config.yaml
init: "torch_default"
lr: 0.0017
precondition_frequency: 10
gradient_centralization: true
warmup_steps: 140
Rows from block 5, named by matrix and row number. Rows with one number belong to one attention dimension. Each number is 200 + 40 x the weight over its row's rms, rounded and kept within 0 to 999. All counts start at 0. After the name is the row's rms in percent of the matrix's.
# q: window attention query (model.blocks.5.attn.q.weight, 128x128), inputs 0-42
# k: window attention key (model.blocks.5.attn.k.weight, 128x128), inputs 0-42
q.9,112,220,176,251,93,264,185,242,108,214,199,195,113,229,201,220,218,194,231,261,163,187,239,178,222,190,186,206,182,172,153,226,238,212,294,211,235,220,207,181,203,201,170,92
k.9,115,213,176,166,127,195,104,207,217,157,236,161,181,242,171,217,230,117,225,245,212,243,149,219,218,223,202,245,141,274,151,245,171,184,224,193,213,207,303,224,138,223,233,228
q.10,095,199,178,158,142,249,98,220,127,275,190,182,127,261,192,196,182,188,165,161,194,203,243,236,248,178,206,176,232,182,151,171,182,202,214,181,220,200,267,222,232,152,150,183
k.10,098,250,207,215,139,259,175,169,198,162,263,141,172,230,172,145,212,195,177,250,165,181,201,220,244,180,191,189,161,240,199,170,160,188,242,169,212,181,211,220,206,168,191,225
q.11,089,238,239,273,151,234,181,157,180,223,190,177,226,95,224,295,201,230,198,162,140,215,246,182,204,162,264,173,283,270,228,220,199,157,208,237,145,143,218,210,182,213,176,185
k.11,085,144,191,256,216,210,203,197,179,185,200,250,182,282,283,268,214,142,187,226,217,183,207,208,133,187,259,257,242,190,139,183,197,134,202,185,165,273,178,212,159,157,185,178
q.12,077,187,147,188,193,133,233,219,98,196,219,159,243,237,159,181,123,253,176,184,164,267,154,200,219,200,197,173,177,188,144,162,184,174,222,206,192,162,305,250,199,251,199,197
k.12,082,213,188,238,215,185,195,197,178,179,153,182,177,223,162,200,246,318,208,248,295,183,164,284,237,259,191,250,161,142,276,138,175,187,142,196,186,208,240,165,210,255,208,246
q.13,070,290,210,212,146,184,272,141,197,230,214,212,182,155,213,222,186,211,177,185,241,208,219,173,152,237,224,182,186,178,200,182,302,242,194,263,221,132,156,166,251,198,280,193
k.13,070,209,165,233,189,238,192,160,193,188,207,267,211,217,237,196,214,239,276,117,253,195,218,205,146,156,214,208,198,172,165,172,224,149,135,218,183,148,188,132,141,190,164,187
q.14,093,194,176,161,182,190,265,201,283,158,174,179,176,300,260,165,214,206,219,154,207,308,272,188,130,216,203,226,173,181,229,161,181,206,184,185,260,291,179,145,207,203,173,255
k.14,092,155,247,192,219,130,238,230,192,166,114,251,210,202,213,299,258,249,211,166,239,152,250,190,168,140,231,151,241,199,217,149,211,186,145,239,211,243,189,223,165,255,237,191
q.15,097,146,226,193,206,254,197,219,209,243,185,150,114,255,175,143,157,178,176,205,182,219,215,181,175,162,116,235,189,255,144,223,146,176,313,162,125,118,218,180,229,156,251,170
k.15,094,195,226,210,214,280,273,234,170,256,265,149,151,225,167,216,187,278,221,158,168,140,228,179,300,197,193,140,230,190,123,233,232,228,244,154,220,172,247,218,209,177,180,137
q.16,078,219,259,235,168,204,205,196,198,229,283,189,200,208,283,225,186,155,157,297,263,160,216,189,175,146,286,265,216,122,213,198,250,166,202,223,198,159,222,215,182,183,95,127
k.16,083,153,232,265,168,179,246,169,167,274,188,229,122,182,190,113,185,189,126,177,243,236,231,122,211,171,229,164,175,197,176,152,290,247,211,240,195,181,245,259,221,156,158,223
q.17,071,165,96,152,230,204,215,228,147,226,224,203,150,164,150,204,205,204,147,224,142,197,227,176,210,208,208,221,181,251,156,84,182,149,198,228,224,115,147,298,173,187,231,203
k.17,081,198,183,234,179,230,140,216,149,243,196,254,257,209,248,197,155,188,252,206,225,216,163,289,144,160,213,231,197,208,221,135,187,128,256,177,212,233,220,150,177,187,250,196
q.18,086,206,270,155,209,137,191,182,215,225,226,227,222,163,184,296,189,174,206,201,131,187,214,200,187,259,236,223,203,267,153,223,209,182,180,175,177,176,253,260,172,202,148,125
k.18,096,144,224,247,249,199,185,181,327,194,230,134,230,249,164,199,157,188,202,161,193,192,232,201,221,147,192,256,238,170,253,164,193,147,203,234,225,216,256,203,178,136,91,190
q.19,084,219,237,236,263,118,252,114,264,136,183,252,304,188,146,197,181,211,180,225,110,253,171,172,161,277,249,164,244,256,206,184,208,204,188,177,211,225,186,246,196,180,256,186
k.19,088,170,178,161,258,189,194,243,247,165,233,203,188,239,169,218,192,174,168,219,223,177,212,217,268,173,154,215,214,169,235,209,207,161,189,212,158,165,186,201,138,174,106,202
q.20,082,234,223,276,248,166,187,181,240,171,151,164,173,237,245,173,248,238,247,108,127,206,178,222,175,294,163,219,240,190,156,138,157,186,176,215,181,203,230,192,226,217,189,192
k.20,094,239,171,131,224,139,273,175,232,138,186,159,108,234,247,228,105,251,221,220,241,157,211,223,225,202,183,261,226,199,229,249,242,153,252,197,196,190,208,213,230,143,196,231
q.21,074,159,175,215,154,199,271,153,229,174,228,291,132,215,235,242,160,164,180,270,144,209,120,178,170,174,230,89,216,218,197,208,200,213,281,172,181,235,218,291,204,248,184,234
k.21,087,162,210,218,129,186,151,249,187,232,131,190,225,156,194,157,302,156,159,201,166,194,171,217,299,201,181,171,154,214,204,262,163,205,183,256,279,202,106,238,171,244,234,177
q.22,091,178,108,219,196,237,135,204,170,193,292,234,160,234,210,150,177,192,153,214,238,255,195,202,215,119,180,203,251,159,129,175,218,205,251,184,250,170,224,217,204,207,280,198
k.22,099,165,163,262,245,186,216,187,98,213,200,197,213,193,266,180,169,240,243,233,246,183,178,172,240,161,158,205,226,194,133,148,237,234,228,216,193,197,142,225,206,217,249,183
q.23,100,223,215,143,227,218,219,194,198,265,224,171,234,229,201,259,110,164,173,211,175,203,214,203,163,211,159,208,179,196,174,204,212,193,128,181,159,173,239,214,196,190,191,171
k.23,101,133,211,215,284,164,233,181,176,188,306,157,181,248,213,229,155,281,141,146,158,240,154,178,182,283,141,224,185,183,171,173,126,186,161,231,178,249,230,270,230,185,210,182
q.24,075,270,227,244,219,187,242,155,177,209,238,187,254,134,207,186,231,227,164,209,170,268,271,151,143,166,222,283,160,244,174,165,227,212,116,155,219,129,240,227,258,152,252,205
k.24,079,151,236,214,180,228,150,177,216,232,219,219,213,271,240,187,214,155,143,174,218,236,258,204,226,192,162,184,207,160,258,207,249,203,239,129,194,185,214,175,153,197,119,180
q.25,099,233,173,202,125,170,219,212,260,129,226,233,171,248,159,182,269,251,137,188,137,222,254,215,166,178,166,186,206,239,204,201,176,224,251,182,187,163,247,175,184,203,232,244
k.25,089,250,200,194,154,248,129,181,162,138,150,242,199,171,178,225,253,175,212,197,246,247,198,182,223,172,262,191,256,238,248,309,209,211,216,130,226,158,224,225,100,177,162,181
q.26,082,193,229,187,191,143,199,141,309,104,201,269,271,254,148,173,226,207,182,199,127,210,226,196,229,216,196,167,216,209,272,192,195,161,171,260,157,204,207,212,184,166,196,245
k.26,092,198,185,183,204,181,255,278,212,139,213,194,195,134,209,243,244,213,218,176,200,208,206,215,187,240,200,245,171,224,248,255,221,189,108,142,160,157,300,206,205,155,184,141
q.27,085,185,209,282,269,182,162,174,124,172,231,278,247,197,167,175,274,241,231,207,112,194,162,260,175,227,155,131,208,169,200,175,143,226,218,167,231,182,240,236,196,230,228,231
k.27,091,161,208,199,239,179,229,195,203,159,225,200,225,181,217,136,160,183,210,271,194,219,131,197,187,199,175,188,186,197,233,241,156,228,159,197,188,130,150,228,150,178,218,176
q.28,079,151,116,252,242,146,208,273,78,189,178,227,145,179,206,207,253,217,194,224,174,187,157,250,300,252,127,216,252,210,157,212,95,153,219,243,246,231,177,179,177,236,225,160
k.28,103,149,161,234,179,219,216,240,197,171,161,251,252,154,222,142,164,229,234,181,199,242,150,193,170,209,240,161,164,232,198,158,147,185,247,248,197,227,163,196,229,265,246,279
q.29,073,169,203,234,213,190,143,215,121,281,218,177,185,190,275,189,112,245,259,200,264,208,242,213,167,217,136,242,166,209,171,134,172,182,146,212,242,287,190,228,228,241,284,211
k.29,078,151,224,165,268,217,197,137,162,262,177,217,189,250,202,227,184,167,214,181,206,146,228,186,226,181,155,153,220,134,211,125,175,179,207,221,172,258,244,219,150,178,189,147
q.30,087,178,244,231,166,189,117,278,146,172,224,185,214,212,197,195,224,217,244,229,186,218,194,166,226,249,230,175,229,156,130,196,209,266,214,280,230,187,155,187,169,257,169,162
k.30,088,167,221,252,187,244,230,205,132,216,255,222,180,197,231,259,211,237,196,325,235,182,250,194,141,113,194,209,225,178,124,177,196,219,202,141,247,219,135,244,157,237,174,259
q.31,078,220,161,292,174,215,187,168,197,172,186,232,202,191,187,176,170,235,230,222,217,176,230,192,202,211,193,214,300,131,198,166,256,170,133,226,191,200,191,181,234,123,187,180
k.31,094,213,188,208,151,208,250,221,153,201,140,263,244,215,225,205,176,216,178,176,238,204,237,252,251,131,245,158,177,164,194,196,219,204,227,163,141,144,143,194,167,135,205,228
q.32,100,227,182,175,186,236,163,235,326,271,196,250,199,236,216,248,206,272,151,230,220,203,157,218,183,156,216,252,238,150,168,181,246,201,214,183,253,206,94,153,165,195,244,131
k.32,097,146,212,189,252,199,208,285,230,294,239,187,152,255,216,260,134,221,169,254,219,179,200,172,184,199,240,230,265,152,171,186,213,104,153,172,230,171,147,227,134,192,188,134
q.33,120,126,219,188,210,190,237,172,195,235,208,159,217,167,210,112,161,172,158,213,210,216,212,191,194,225,295,177,202,181,92,186,259,236,137,251,194,188,155,178,184,257,211,209
k.33,110,231,251,187,181,124,210,232,171,216,198,235,251,163,261,214,236,184,162,277,205,255,220,158,242,250,257,143,222,118,215,240,130,163,181,109,218,117,286,220,214,212,232,264
q.34,104,251,184,123,197,121,132,164,204,161,182,207,214,244,123,206,193,241,153,230,214,218,176,146,240,137,203,205,131,220,211,231,106,179,262,207,193,204,240,193,220,239,209,221
k.34,089,214,211,96,108,168,174,198,227,200,145,223,228,285,227,273,159,233,165,215,184,180,204,214,266,257,240,191,135,234,204,228,289,267,200,193,174,124,120,201,183,182,235,210
q.35,108,191,207,144,181,192,271,208,191,195,213,143,249,307,232,269,205,157,228,269,268,179,163,156,226,154,170,211,214,168,104,180,299,153,251,122,231,191,257,210,160,123,124,257
k.35,114,236,175,161,177,203,154,242,169,193,216,194,227,210,247,147,164,163,236,248,141,220,208,214,145,248,276,218,209,142,160,237,244,117,258,181,230,117,211,167,214,147,174,222
q.36,108,229,218,206,250,241,210,195,224,221,124,208,183,171,192,235,172,201,195,166,221,243,214,198,241,221,185,138,220,238,163,230,216,212,143,199,193,246,236,160,204,214,188,242
k.36,119,172,190,180,168,274,198,174,165,191,190,261,185,212,194,290,192,132,121,170,213,210,197,221,217,237,139,172,224,245,179,185,188,264,181,189,178,187,237,205,228,190,180,207
q.37,111,189,168,186,190,210,266,234,192,184,224,165,223,205,187,178,137,162,176,233,234,194,208,174,186,311,197,268,197,171,124,211,225,204,156,181,167,271,262,209,234,108,174,194
k.37,102,247,244,218,170,274,148,223,104,173,229,190,278,187,173,170,275,162,175,230,170,226,195,178,155,194,170,198,219,161,202,178,199,198,248,167,180,173,289,228,217,101,155,215
q.38,100,213,194,165,210,186,215,260,154,201,197,174,235,155,225,174,334,220,222,178,158,167,234,163,172,192,140,235,196,137,235,220,173,200,153,163,198,219,212,158,170,196,290,246
k.38,104,180,194,226,189,213,270,182,214,208,248,193,136,127,246,189,195,205,172,137,106,126,200,178,171,232,238,202,163,207,100,228,247,210,129,229,157,186,138,197,122,241,222,174
q.39,089,220,254,251,159,153,230,203,221,178,193,181,263,180,143,211,259,178,190,164,113,153,261,206,195,138,201,96,171,207,209,186,176,254,200,154,179,151,120,183,156,226,144,211
k.39,091,160,156,138,210,219,276,165,206,240,231,242,195,164,176,169,239,232,180,194,215,241,172,216,242,194,215,108,147,230,166,217,209,227,171,201,135,232,161,259,196,214,238,187
q.40,093,221,218,163,180,200,202,222,226,169,215,193,146,228,259,257,211,173,212,205,230,205,205,265,230,204,171,181,177,241,181,205,274,226,154,180,171,183,173,209,169,148,179,251
k.40,109,197,262,196,242,190,226,208,188,162,275,101,201,136,228,253,128,184,195,219,199,172,170,181,228,265,202,215,261,217,174,169,197,205,218,215,161,226,259,225,244,213,148,225
q.41,112,137,150,224,254,176,222,232,158,279,194,188,180,210,224,207,195,156,149,139,189,243,216,191,174,199,233,200,229,151,215,196,177,179,146,256,229,210,227,233,165,207,176,186
k.41,110,162,220,260,280,258,155,254,253,195,151,212,168,154,294,257,201,96,231,254,193,158,169,229,177,198,232,228,179,198,211,162,143,136,154,174,192,171,222,146,124,170,205,138
q.42,107,163,168,225,174,233,129,295,167,241,148,225,143,198,265,220,268,172,211,204,241,140,199,148,208,247,160,189,214,182,183,186,201,216,148,168,203,213,281,190,219,192,201,212
k.42,112,238,149,234,245,214,204,226,110,206,203,173,156,85,261,185,228,272,232,86,127,237,205,180,160,204,178,180,205,162,234,116,219,240,182,252,208,252,122,172,273,227,178,242
q.43,114,167,215,234,206,146,177,190,193,279,179,224,247,277,200,246,201,198,177,218,254,254,274,166,207,199,264,146,197,138,190,211,188,233,246,246,218,225,194,196,188,315,227,248
k.43,120,183,213,248,228,211,162,189,187,257,145,252,187,185,274,311,245,191,203,231,154,187,203,200,193,223,239,177,213,205,196,175,168,205,238,224,263,212,160,176,155,323,206,197
q.44,099,164,158,206,227,171,115,139,214,246,125,210,171,177,154,194,113,275,208,183,198,216,215,229,210,227,159,202,174,202,253,190,223,203,229,149,224,228,159,177,230,283,245,198
k.44,098,169,248,175,213,181,176,175,195,211,182,182,184,212,167,250,154,290,178,162,225,121,208,184,235,230,190,205,222,220,222,191,201,262,192,156,226,269,175,203,190,241,191,244
q.45,124,258,232,218,200,255,187,227,113,188,216,149,310,139,183,173,298,178,208,226,216,215,204,190,234,164,201,142,250,208,237,188,80,207,194,176,209,160,205,199,162,156,269,190
k.45,129,224,180,185,194,219,231,245,211,190,249,182,252,155,195,233,203,218,173,220,114,239,247,227,225,216,193,181,217,150,203,253,208,244,155,170,241,175,164,153,165,245,203,121
q.46,095,265,164,148,128,183,227,260,220,147,253,226,227,196,249,204,154,234,107,268,140,224,187,188,151,271,228,274,183,155,201,230,203,242,270,232,240,158,140,181,167,132,113,187
k.46,100,227,228,162,170,236,181,155,205,186,257,191,190,190,267,196,156,158,173,236,225,181,195,213,175,221,228,237,234,226,170,198,135,161,209,215,159,229,176,238,130,139,136,127
q.47,116,298,185,161,187,165,157,187,220,186,230,190,232,261,174,224,239,191,252,270,161,153,138,160,164,188,233,190,207,206,184,212,161,203,298,207,225,171,310,241,172,148,187,194
k.47,115,188,212,180,190,247,252,229,221,125,279,200,204,172,183,245,191,102,246,240,226,203,242,247,171,163,169,267,197,262,258,147,226,152,183,202,147,209,167,190,176,189,186,184
q.48,090,184,195,275,180,246,223,196,292,215,184,274,166,126,263,166,189,164,246,263,180,180,164,252,124,190,209,215,241,196,242,279,185,175,234,183,205,188,175,302,255,177,215,111
k.48,097,203,211,203,181,269,178,248,290,261,206,260,235,200,222,202,144,204,200,177,192,148,278,172,119,200,193,136,170,201,292,213,262,242,221,259,179,203,156,216,237,164,219,183
q.49,086,197,257,226,233,237,217,176,214,161,236,192,164,193,159,182,161,220,187,171,161,223,206,234,228,169,230,134,202,253,185,182,256,176,243,159,162,172,188,65,132,143,205,185
k.49,090,186,237,270,245,258,237,177,195,224,156,220,205,176,148,161,222,240,148,193,233,157,202,224,218,254,213,134,221,238,114,187,227,146,201,173,152,214,266,192,183,156,212,232
q.50,079,171,228,240,246,242,191,228,200,160,150,128,197,227,288,198,258,150,215,244,205,246,132,179,201,186,165,186,148,195,157,166,146,168,202,232,189,227,233,293,226,204,238,177
k.50,083,201,218,176,249,239,198,149,239,150,240,229,266,188,284,209,155,193,159,168,170,139,225,233,158,189,187,212,158,237,277,197,176,251,185,222,195,163,247,164,281,246,208,144
q.51,094,180,241,204,186,177,256,248,172,247,214,134,214,157,206,178,171,212,143,98,128,148,154,204,215,209,152,223,184,187,222,159,180,241,241,188,214,154,206,220,269,193,250,264
k.51,102,119,199,251,228,193,265,285,213,173,252,156,146,206,223,220,209,240,187,185,234,145,179,149,288,187,184,230,200,195,175,182,194,253,165,186,230,240,149,237,180,199,243,167
q.52,101,192,210,205,195,253,181,113,246,185,215,185,212,94,202,165,166,178,191,218,201,229,197,253,192,238,143,235,275,155,206,206,150,228,247,203,186,188,193,206,233,185,180,188
k.52,100,190,151,276,208,220,207,217,167,221,147,216,203,155,164,210,261,236,217,198,256,140,264,208,215,191,133,191,193,185,230,279,199,274,188,191,163,174,103,178,195,152,225,162
q.53,081,182,189,175,262,164,190,191,213,194,263,228,205,238,246,194,128,173,188,139,189,181,210,171,190,174,196,202,190,206,221,235,264,197,227,120,163,143,181,209,260,128,230,275
k.53,099,248,196,188,243,220,160,177,151,122,227,212,153,188,216,152,161,195,213,255,232,124,163,234,192,270,193,236,154,214,227,211,204,218,203,192,277,272,136,210,177,221,165,170
q.54,107,143,281,233,202,227,90,196,237,205,180,231,196,229,202,138,182,184,183,205,237,312,197,201,165,200,212,157,194,221,240,191,170,193,144,259,178,164,187,184,184,203,217,185
k.54,113,176,248,243,247,141,251,178,173,195,132,197,160,218,221,147,275,144,129,163,230,190,301,233,245,196,191,164,183,225,209,213,218,235,196,141,250,232,198,168,205,277,177,240
q.55,090,222,226,200,251,154,126,169,121,201,218,193,206,185,249,253,221,201,175,217,298,262,159,182,173,233,231,179,165,176,223,207,189,200,165,213,141,193,162,207,208,169,260,194
k.55,084,238,186,240,196,201,267,149,208,220,226,208,210,291,197,201,158,161,163,278,152,223,200,227,195,250,154,156,241,234,273,174,194,182,205,159,340,197,180,165,143,153,195,212
q.56,124,198,197,320,189,183,209,186,143,179,122,128,120,220,159,212,120,159,230,204,225,159,184,184,242,279,232,186,209,244,166,206,178,244,212,193,234,251,266,244,256,242,182,226
k.56,130,179,239,280,186,152,169,160,236,225,150,178,218,126,206,157,173,240,265,219,281,192,171,132,270,143,214,241,214,224,199,206,196,295,158,230,165,263,284,218,179,206,172,163
q.57,101,166,232,181,241,255,229,247,234,180,202,184,217,145,232,184,130,260,213,233,258,182,191,220,235,133,235,182,224,126,207,218,215,186,214,158,275,247,230,284,173,187,232,251
k.57,096,237,178,122,189,206,198,126,138,228,126,195,236,168,236,138,186,240,167,157,248,234,248,160,188,197,213,218,234,167,260,173,187,233,162,133,192,201,169,209,234,167,210,234
q.58,085,222,180,157,190,183,230,223,224,233,168,214,198,103,159,199,245,183,212,190,145,213,196,131,281,222,186,315,248,230,189,185,163,172,203,211,201,123,152,189,232,206,138,204
k.58,087,153,193,173,185,227,222,195,239,221,143,200,265,250,192,248,169,228,236,190,180,266,173,280,171,122,212,208,162,198,247,221,168,166,219,219,231,182,167,230,163,230,221,248
q.59,104,174,191,196,239,171,143,202,122,169,170,186,129,192,208,208,129,162,209,319,239,259,168,212,202,215,199,187,159,226,176,172,195,166,172,207,211,263,263,198,192,216,151,199
k.59,096,270,233,104,223,172,139,186,200,185,137,182,264,243,204,168,217,193,145,234,142,215,174,188,247,219,237,209,251,220,224,254,209,224,215,183,163,135,212,104,134,226,204,255
q.60,082,202,171,168,103,165,195,164,228,223,166,280,223,228,194,205,198,166,144,272,261,152,233,246,259,149,225,210,219,184,210,271,242,269,252,248,215,180,254,153,182,206,143,216
k.60,085,178,222,177,214,264,173,148,146,184,167,230,247,170,227,169,248,145,232,174,209,255,212,125,207,143,138,215,218,202,112,199,232,292,243,247,177,203,251,148,218,219,240,219
q.61,089,214,184,136,214,205,217,206,141,193,239,184,229,187,138,245,165,254,227,182,219,141,198,212,250,232,209,221,173,181,251,222,107,250,182,114,169,214,237,241,200,228,209,228
k.61,104,166,175,177,177,176,178,188,204,168,154,201,218,230,259,196,217,157,235,179,149,218,175,193,260,212,162,212,199,183,254,224,199,214,196,201,138,171,199,212,189,95,210,242
q.62,087,214,226,219,265,185,198,320,225,220,146,201,245,245,159,223,198,203,142,156,134,159,167,173,192,151,173,130,140,222,180,198,240,135,213,194,117,184,207,195,184,226,209,207
k.62,088,150,221,218,181,163,245,209,261,199,239,185,226,262,267,131,113,168,173,167,180,224,196,201,230,221,167,271,201,210,231,241,224,168,225,201,230,248,225,220,191,196,172,169
q.63,099,128,159,217,212,239,171,194,223,176,139,163,182,214,176,156,194,243,285,185,225,234,198,136,198,173,177,203,173,114,165,192,171,195,163,158,155,224,139,167,179,207,222,149
k.63,103,203,158,178,178,162,220,228,135,243,156,218,175,255,212,213,212,192,228,215,154,200,153,215,234,171,193,147,138,148,261,217,224,93,193,180,182,263,164,131,202,226,224,162
q.64,093,212,267,151,225,217,270,198,201,156,241,199,211,200,192,235,151,166,132,172,174,181,141,226,242,260,190,213,236,171,189,258,168,253,173,166,222,217,129,145,194,248,120,214
k.64,085,222,283,195,148,203,188,187,241,207,162,274,167,247,198,135,179,221,220,169,224,242,180,187,258,186,217,184,200,257,156,179,252,233,214,229,212,132,178,160,222,199,201,231
q.65,105,227,161,218,159,179,221,199,148,147,260,198,198,176,167,217,191,205,245,242,211,220,223,182,242,190,206,204,190,144,259,175,101,123,227,176,245,209,202,192,189,201,255,174
k.65,089,169,221,192,136,117,149,219,189,177,148,128,229,207,187,219,305,254,225,194,165,229,226,200,199,167,213,123,159,199,214,225,223,169,273,238,200,190,208,213,214,192,251,220
q.66,077,189,180,178,157,145,109,224,95,220,173,195,271,220,183,193,285,135,180,246,242,210,194,209,258,267,154,186,237,162,276,237,233,206,151,200,229,165,191,116,145,154,180,230
k.66,069,150,212,191,230,149,148,243,149,231,163,180,206,211,173,241,257,217,175,209,205,179,174,229,179,253,169,217,250,250,249,180,198,275,125,226,189,195,290,192,221,223,254,183
q.67,084,210,245,165,246,220,184,203,204,268,164,210,189,151,198,191,194,193,210,207,165,256,260,163,258,140,149,231,171,220,191,173,206,168,188,184,191,206,298,275,225,200,221,184
k.67,082,81,249,233,207,194,164,195,207,151,197,167,216,197,221,228,183,219,148,175,197,276,174,210,117,199,243,199,235,167,200,269,259,164,72,176,203,283,160,245,187,246,189,182
q.68,087,213,163,170,176,199,269,125,250,211,178,127,222,162,218,139,190,225,248,179,151,238,232,145,231,233,173,242,165,148,211,135,172,150,213,189,260,219,157,223,229,179,151,182
k.68,085,183,178,248,235,231,178,213,247,207,232,135,144,205,184,217,223,187,183,138,191,183,192,257,136,234,215,255,222,149,196,139,186,198,240,125,252,258,282,163,187,278,223,179
q.69,088,142,241,160,190,181,169,260,170,208,219,218,190,233,226,156,216,275,179,188,200,125,158,206,228,175,241,240,148,143,192,183,214,246,142,230,160,215,194,170,168,153,199,232
k.69,087,245,176,153,185,284,230,233,169,268,146,162,184,214,189,163,148,154,231,223,199,190,221,196,246,188,195,242,148,232,212,165,129,246,173,255,172,168,191,182,107,206,198,201
q.70,099,197,131,226,231,169,228,176,224,158,184,168,125,250,205,247,216,244,221,202,177,197,254,190,135,161,161,256,143,243,155,239,166,164,257,224,172,201,101,250,174,204,222,202
k.70,092,227,136,214,180,268,209,226,227,166,223,125,200,227,144,158,283,176,243,171,170,214,234,210,154,111,180,221,179,197,140,182,98,183,261,193,216,251,219,198,166,242,245,175
q.71,096,192,235,189,210,235,201,243,221,155,110,156,190,236,288,191,121,169,252,273,178,243,204,231,209,244,233,204,235,336,161,151,211,203,242,218,177,208,172,246,186,200,192,184
k.71,083,211,203,214,205,177,212,194,244,219,174,202,248,222,80,241,237,218,242,196,90,172,197,224,220,285,142,194,192,253,186,270,215,225,197,232,222,172,172,236,157,289,189,166
q.72,091,180,246,188,183,191,178,188,225,208,252,189,197,143,249,130,179,135,210,210,271,186,170,191,243,242,220,196,224,161,207,259,208,173,98,219,253,186,199,161,165,237,212,177
k.72,083,136,241,255,186,207,194,199,183,264,134,188,138,274,272,145,253,170,181,149,190,212,191,258,225,165,220,125,176,186,179,212,224,187,126,195,234,221,181,184,249,201,221,229
q.73,089,243,236,203,222,168,228,227,168,254,206,205,221,196,204,203,168,219,204,200,203,217,129,235,144,273,229,210,247,238,178,215,266,235,97,234,205,158,160,183,223,209,157,152
k.73,086,183,212,210,158,194,247,126,266,251,193,243,197,183,201,198,134,167,155,136,284,221,235,216,246,216,200,172,220,198,185,227,234,218,176,183,189,279,280,222,221,149,180,226
q.74,086,82,143,172,222,205,201,223,207,166,274,232,186,192,184,216,224,175,123,183,166,190,165,241,270,194,169,245,180,225,159,248,234,257,197,142,133,203,133,207,121,208,189,228
k.74,074,176,175,196,178,294,255,218,181,274,211,240,143,222,182,178,178,189,233,225,158,201,239,185,198,188,180,172,176,272,125,177,201,231,242,258,112,218,94,203,183,249,188,195
q.75,081,194,295,191,226,152,157,180,224,137,206,180,218,182,157,266,200,184,205,162,176,181,200,215,201,241,234,172,227,178,136,144,253,218,176,208,144,206,140,143,234,150,175,187
k.75,074,247,273,152,225,107,215,228,216,150,254,198,162,157,200,265,182,206,162,189,155,145,227,226,226,249,200,163,264,212,189,219,299,186,189,167,138,128,195,216,232,139,164,200
q.76,107,210,198,243,250,195,301,210,274,176,185,189,231,200,195,215,200,164,181,185,235,195,210,236,132,164,153,211,187,259,153,209,232,180,207,172,120,180,277,216,210,193,157,221
k.76,097,260,245,178,152,131,179,166,252,199,166,169,179,195,173,203,205,210,185,186,232,202,194,164,177,261,153,225,178,248,162,202,247,153,248,195,273,128,217,213,247,144,197,198
q.77,091,163,171,169,277,269,254,220,239,206,94,209,136,200,275,231,169,223,166,263,145,127,203,231,233,230,197,240,192,250,167,211,249,258,215,148,138,220,161,255,194,233,170,157
k.77,079,191,163,198,267,284,218,175,278,151,243,194,185,147,158,251,153,212,236,221,176,165,183,205,228,252,166,260,213,250,193,159,234,241,218,182,191,220,137,227,199,302,198,173
q.78,087,156,222,184,184,177,239,195,260,163,225,198,198,211,240,173,141,197,206,160,260,131,227,180,201,188,193,228,158,170,155,208,252,187,238,209,94,221,201,195,207,215,169,249
k.78,085,252,192,157,186,191,173,189,237,191,242,183,134,127,183,194,103,222,156,238,209,208,228,199,202,233,178,327,176,247,201,196,148,216,249,229,192,223,193,196,230,219,220,184
q.79,087,201,195,161,189,241,180,229,160,235,175,190,181,167,210,218,285,206,168,238,260,199,125,238,229,184,112,168,205,210,167,129,173,234,195,214,182,229,339,273,215,235,277,124
k.79,084,227,243,181,171,188,177,134,165,189,245,191,225,135,166,235,206,169,229,174,231,193,215,233,215,180,194,161,152,182,207,303,174,190,181,232,205,212,150,199,146,276,250,219
q.80,100,141,247,194,144,175,174,188,227,225,203,208,163,191,189,159,183,178,199,179,237,179,152,186,161,204,224,150,162,209,235,178,251,242,274,168,195,220,262,191,168,283,254,199
k.80,104,196,174,224,259,171,229,262,192,204,199,201,148,195,209,212,200,267,161,211,127,241,121,212,226,144,184,236,192,219,122,134,273,234,249,150,157,281,287,204,281,230,174,211
q.81,132,157,207,156,201,203,199,117,94,163,252,156,113,135,220,195,89,206,212,237,153,233,193,210,162,133,230,276,236,206,219,207,235,217,240,208,220,172,192,199,155,200,182,192
k.81,121,183,229,63,177,167,197,182,144,203,240,162,183,229,252,176,141,107,207,155,142,229,183,157,211,196,181,231,202,273,259,219,221,188,202,205,209,198,195,227,147,207,165,271
q.82,132,261,218,198,177,198,202,172,159,266,132,191,148,99,209,216,181,294,237,149,217,209,185,173,178,236,131,225,188,186,204,191,166,176,142,212,166,253,112,178,179,166,253,209
k.82,118,234,169,197,149,176,237,131,218,173,232,240,125,174,222,224,108,212,198,235,141,211,256,241,148,179,145,242,211,279,254,185,179,159,186,238,213,144,126,199,148,171,223,201
q.83,112,208,143,145,197,187,156,159,155,98,235,110,232,248,228,172,188,217,216,202,221,230,167,200,247,201,243,213,248,148,229,175,182,213,202,195,178,206,258,127,145,194,183,266
k.83,105,129,240,190,230,166,230,160,112,175,162,175,219,177,181,176,199,200,278,144,159,232,168,200,237,152,221,228,223,230,224,256,147,246,185,232,217,262,266,162,135,262,254,271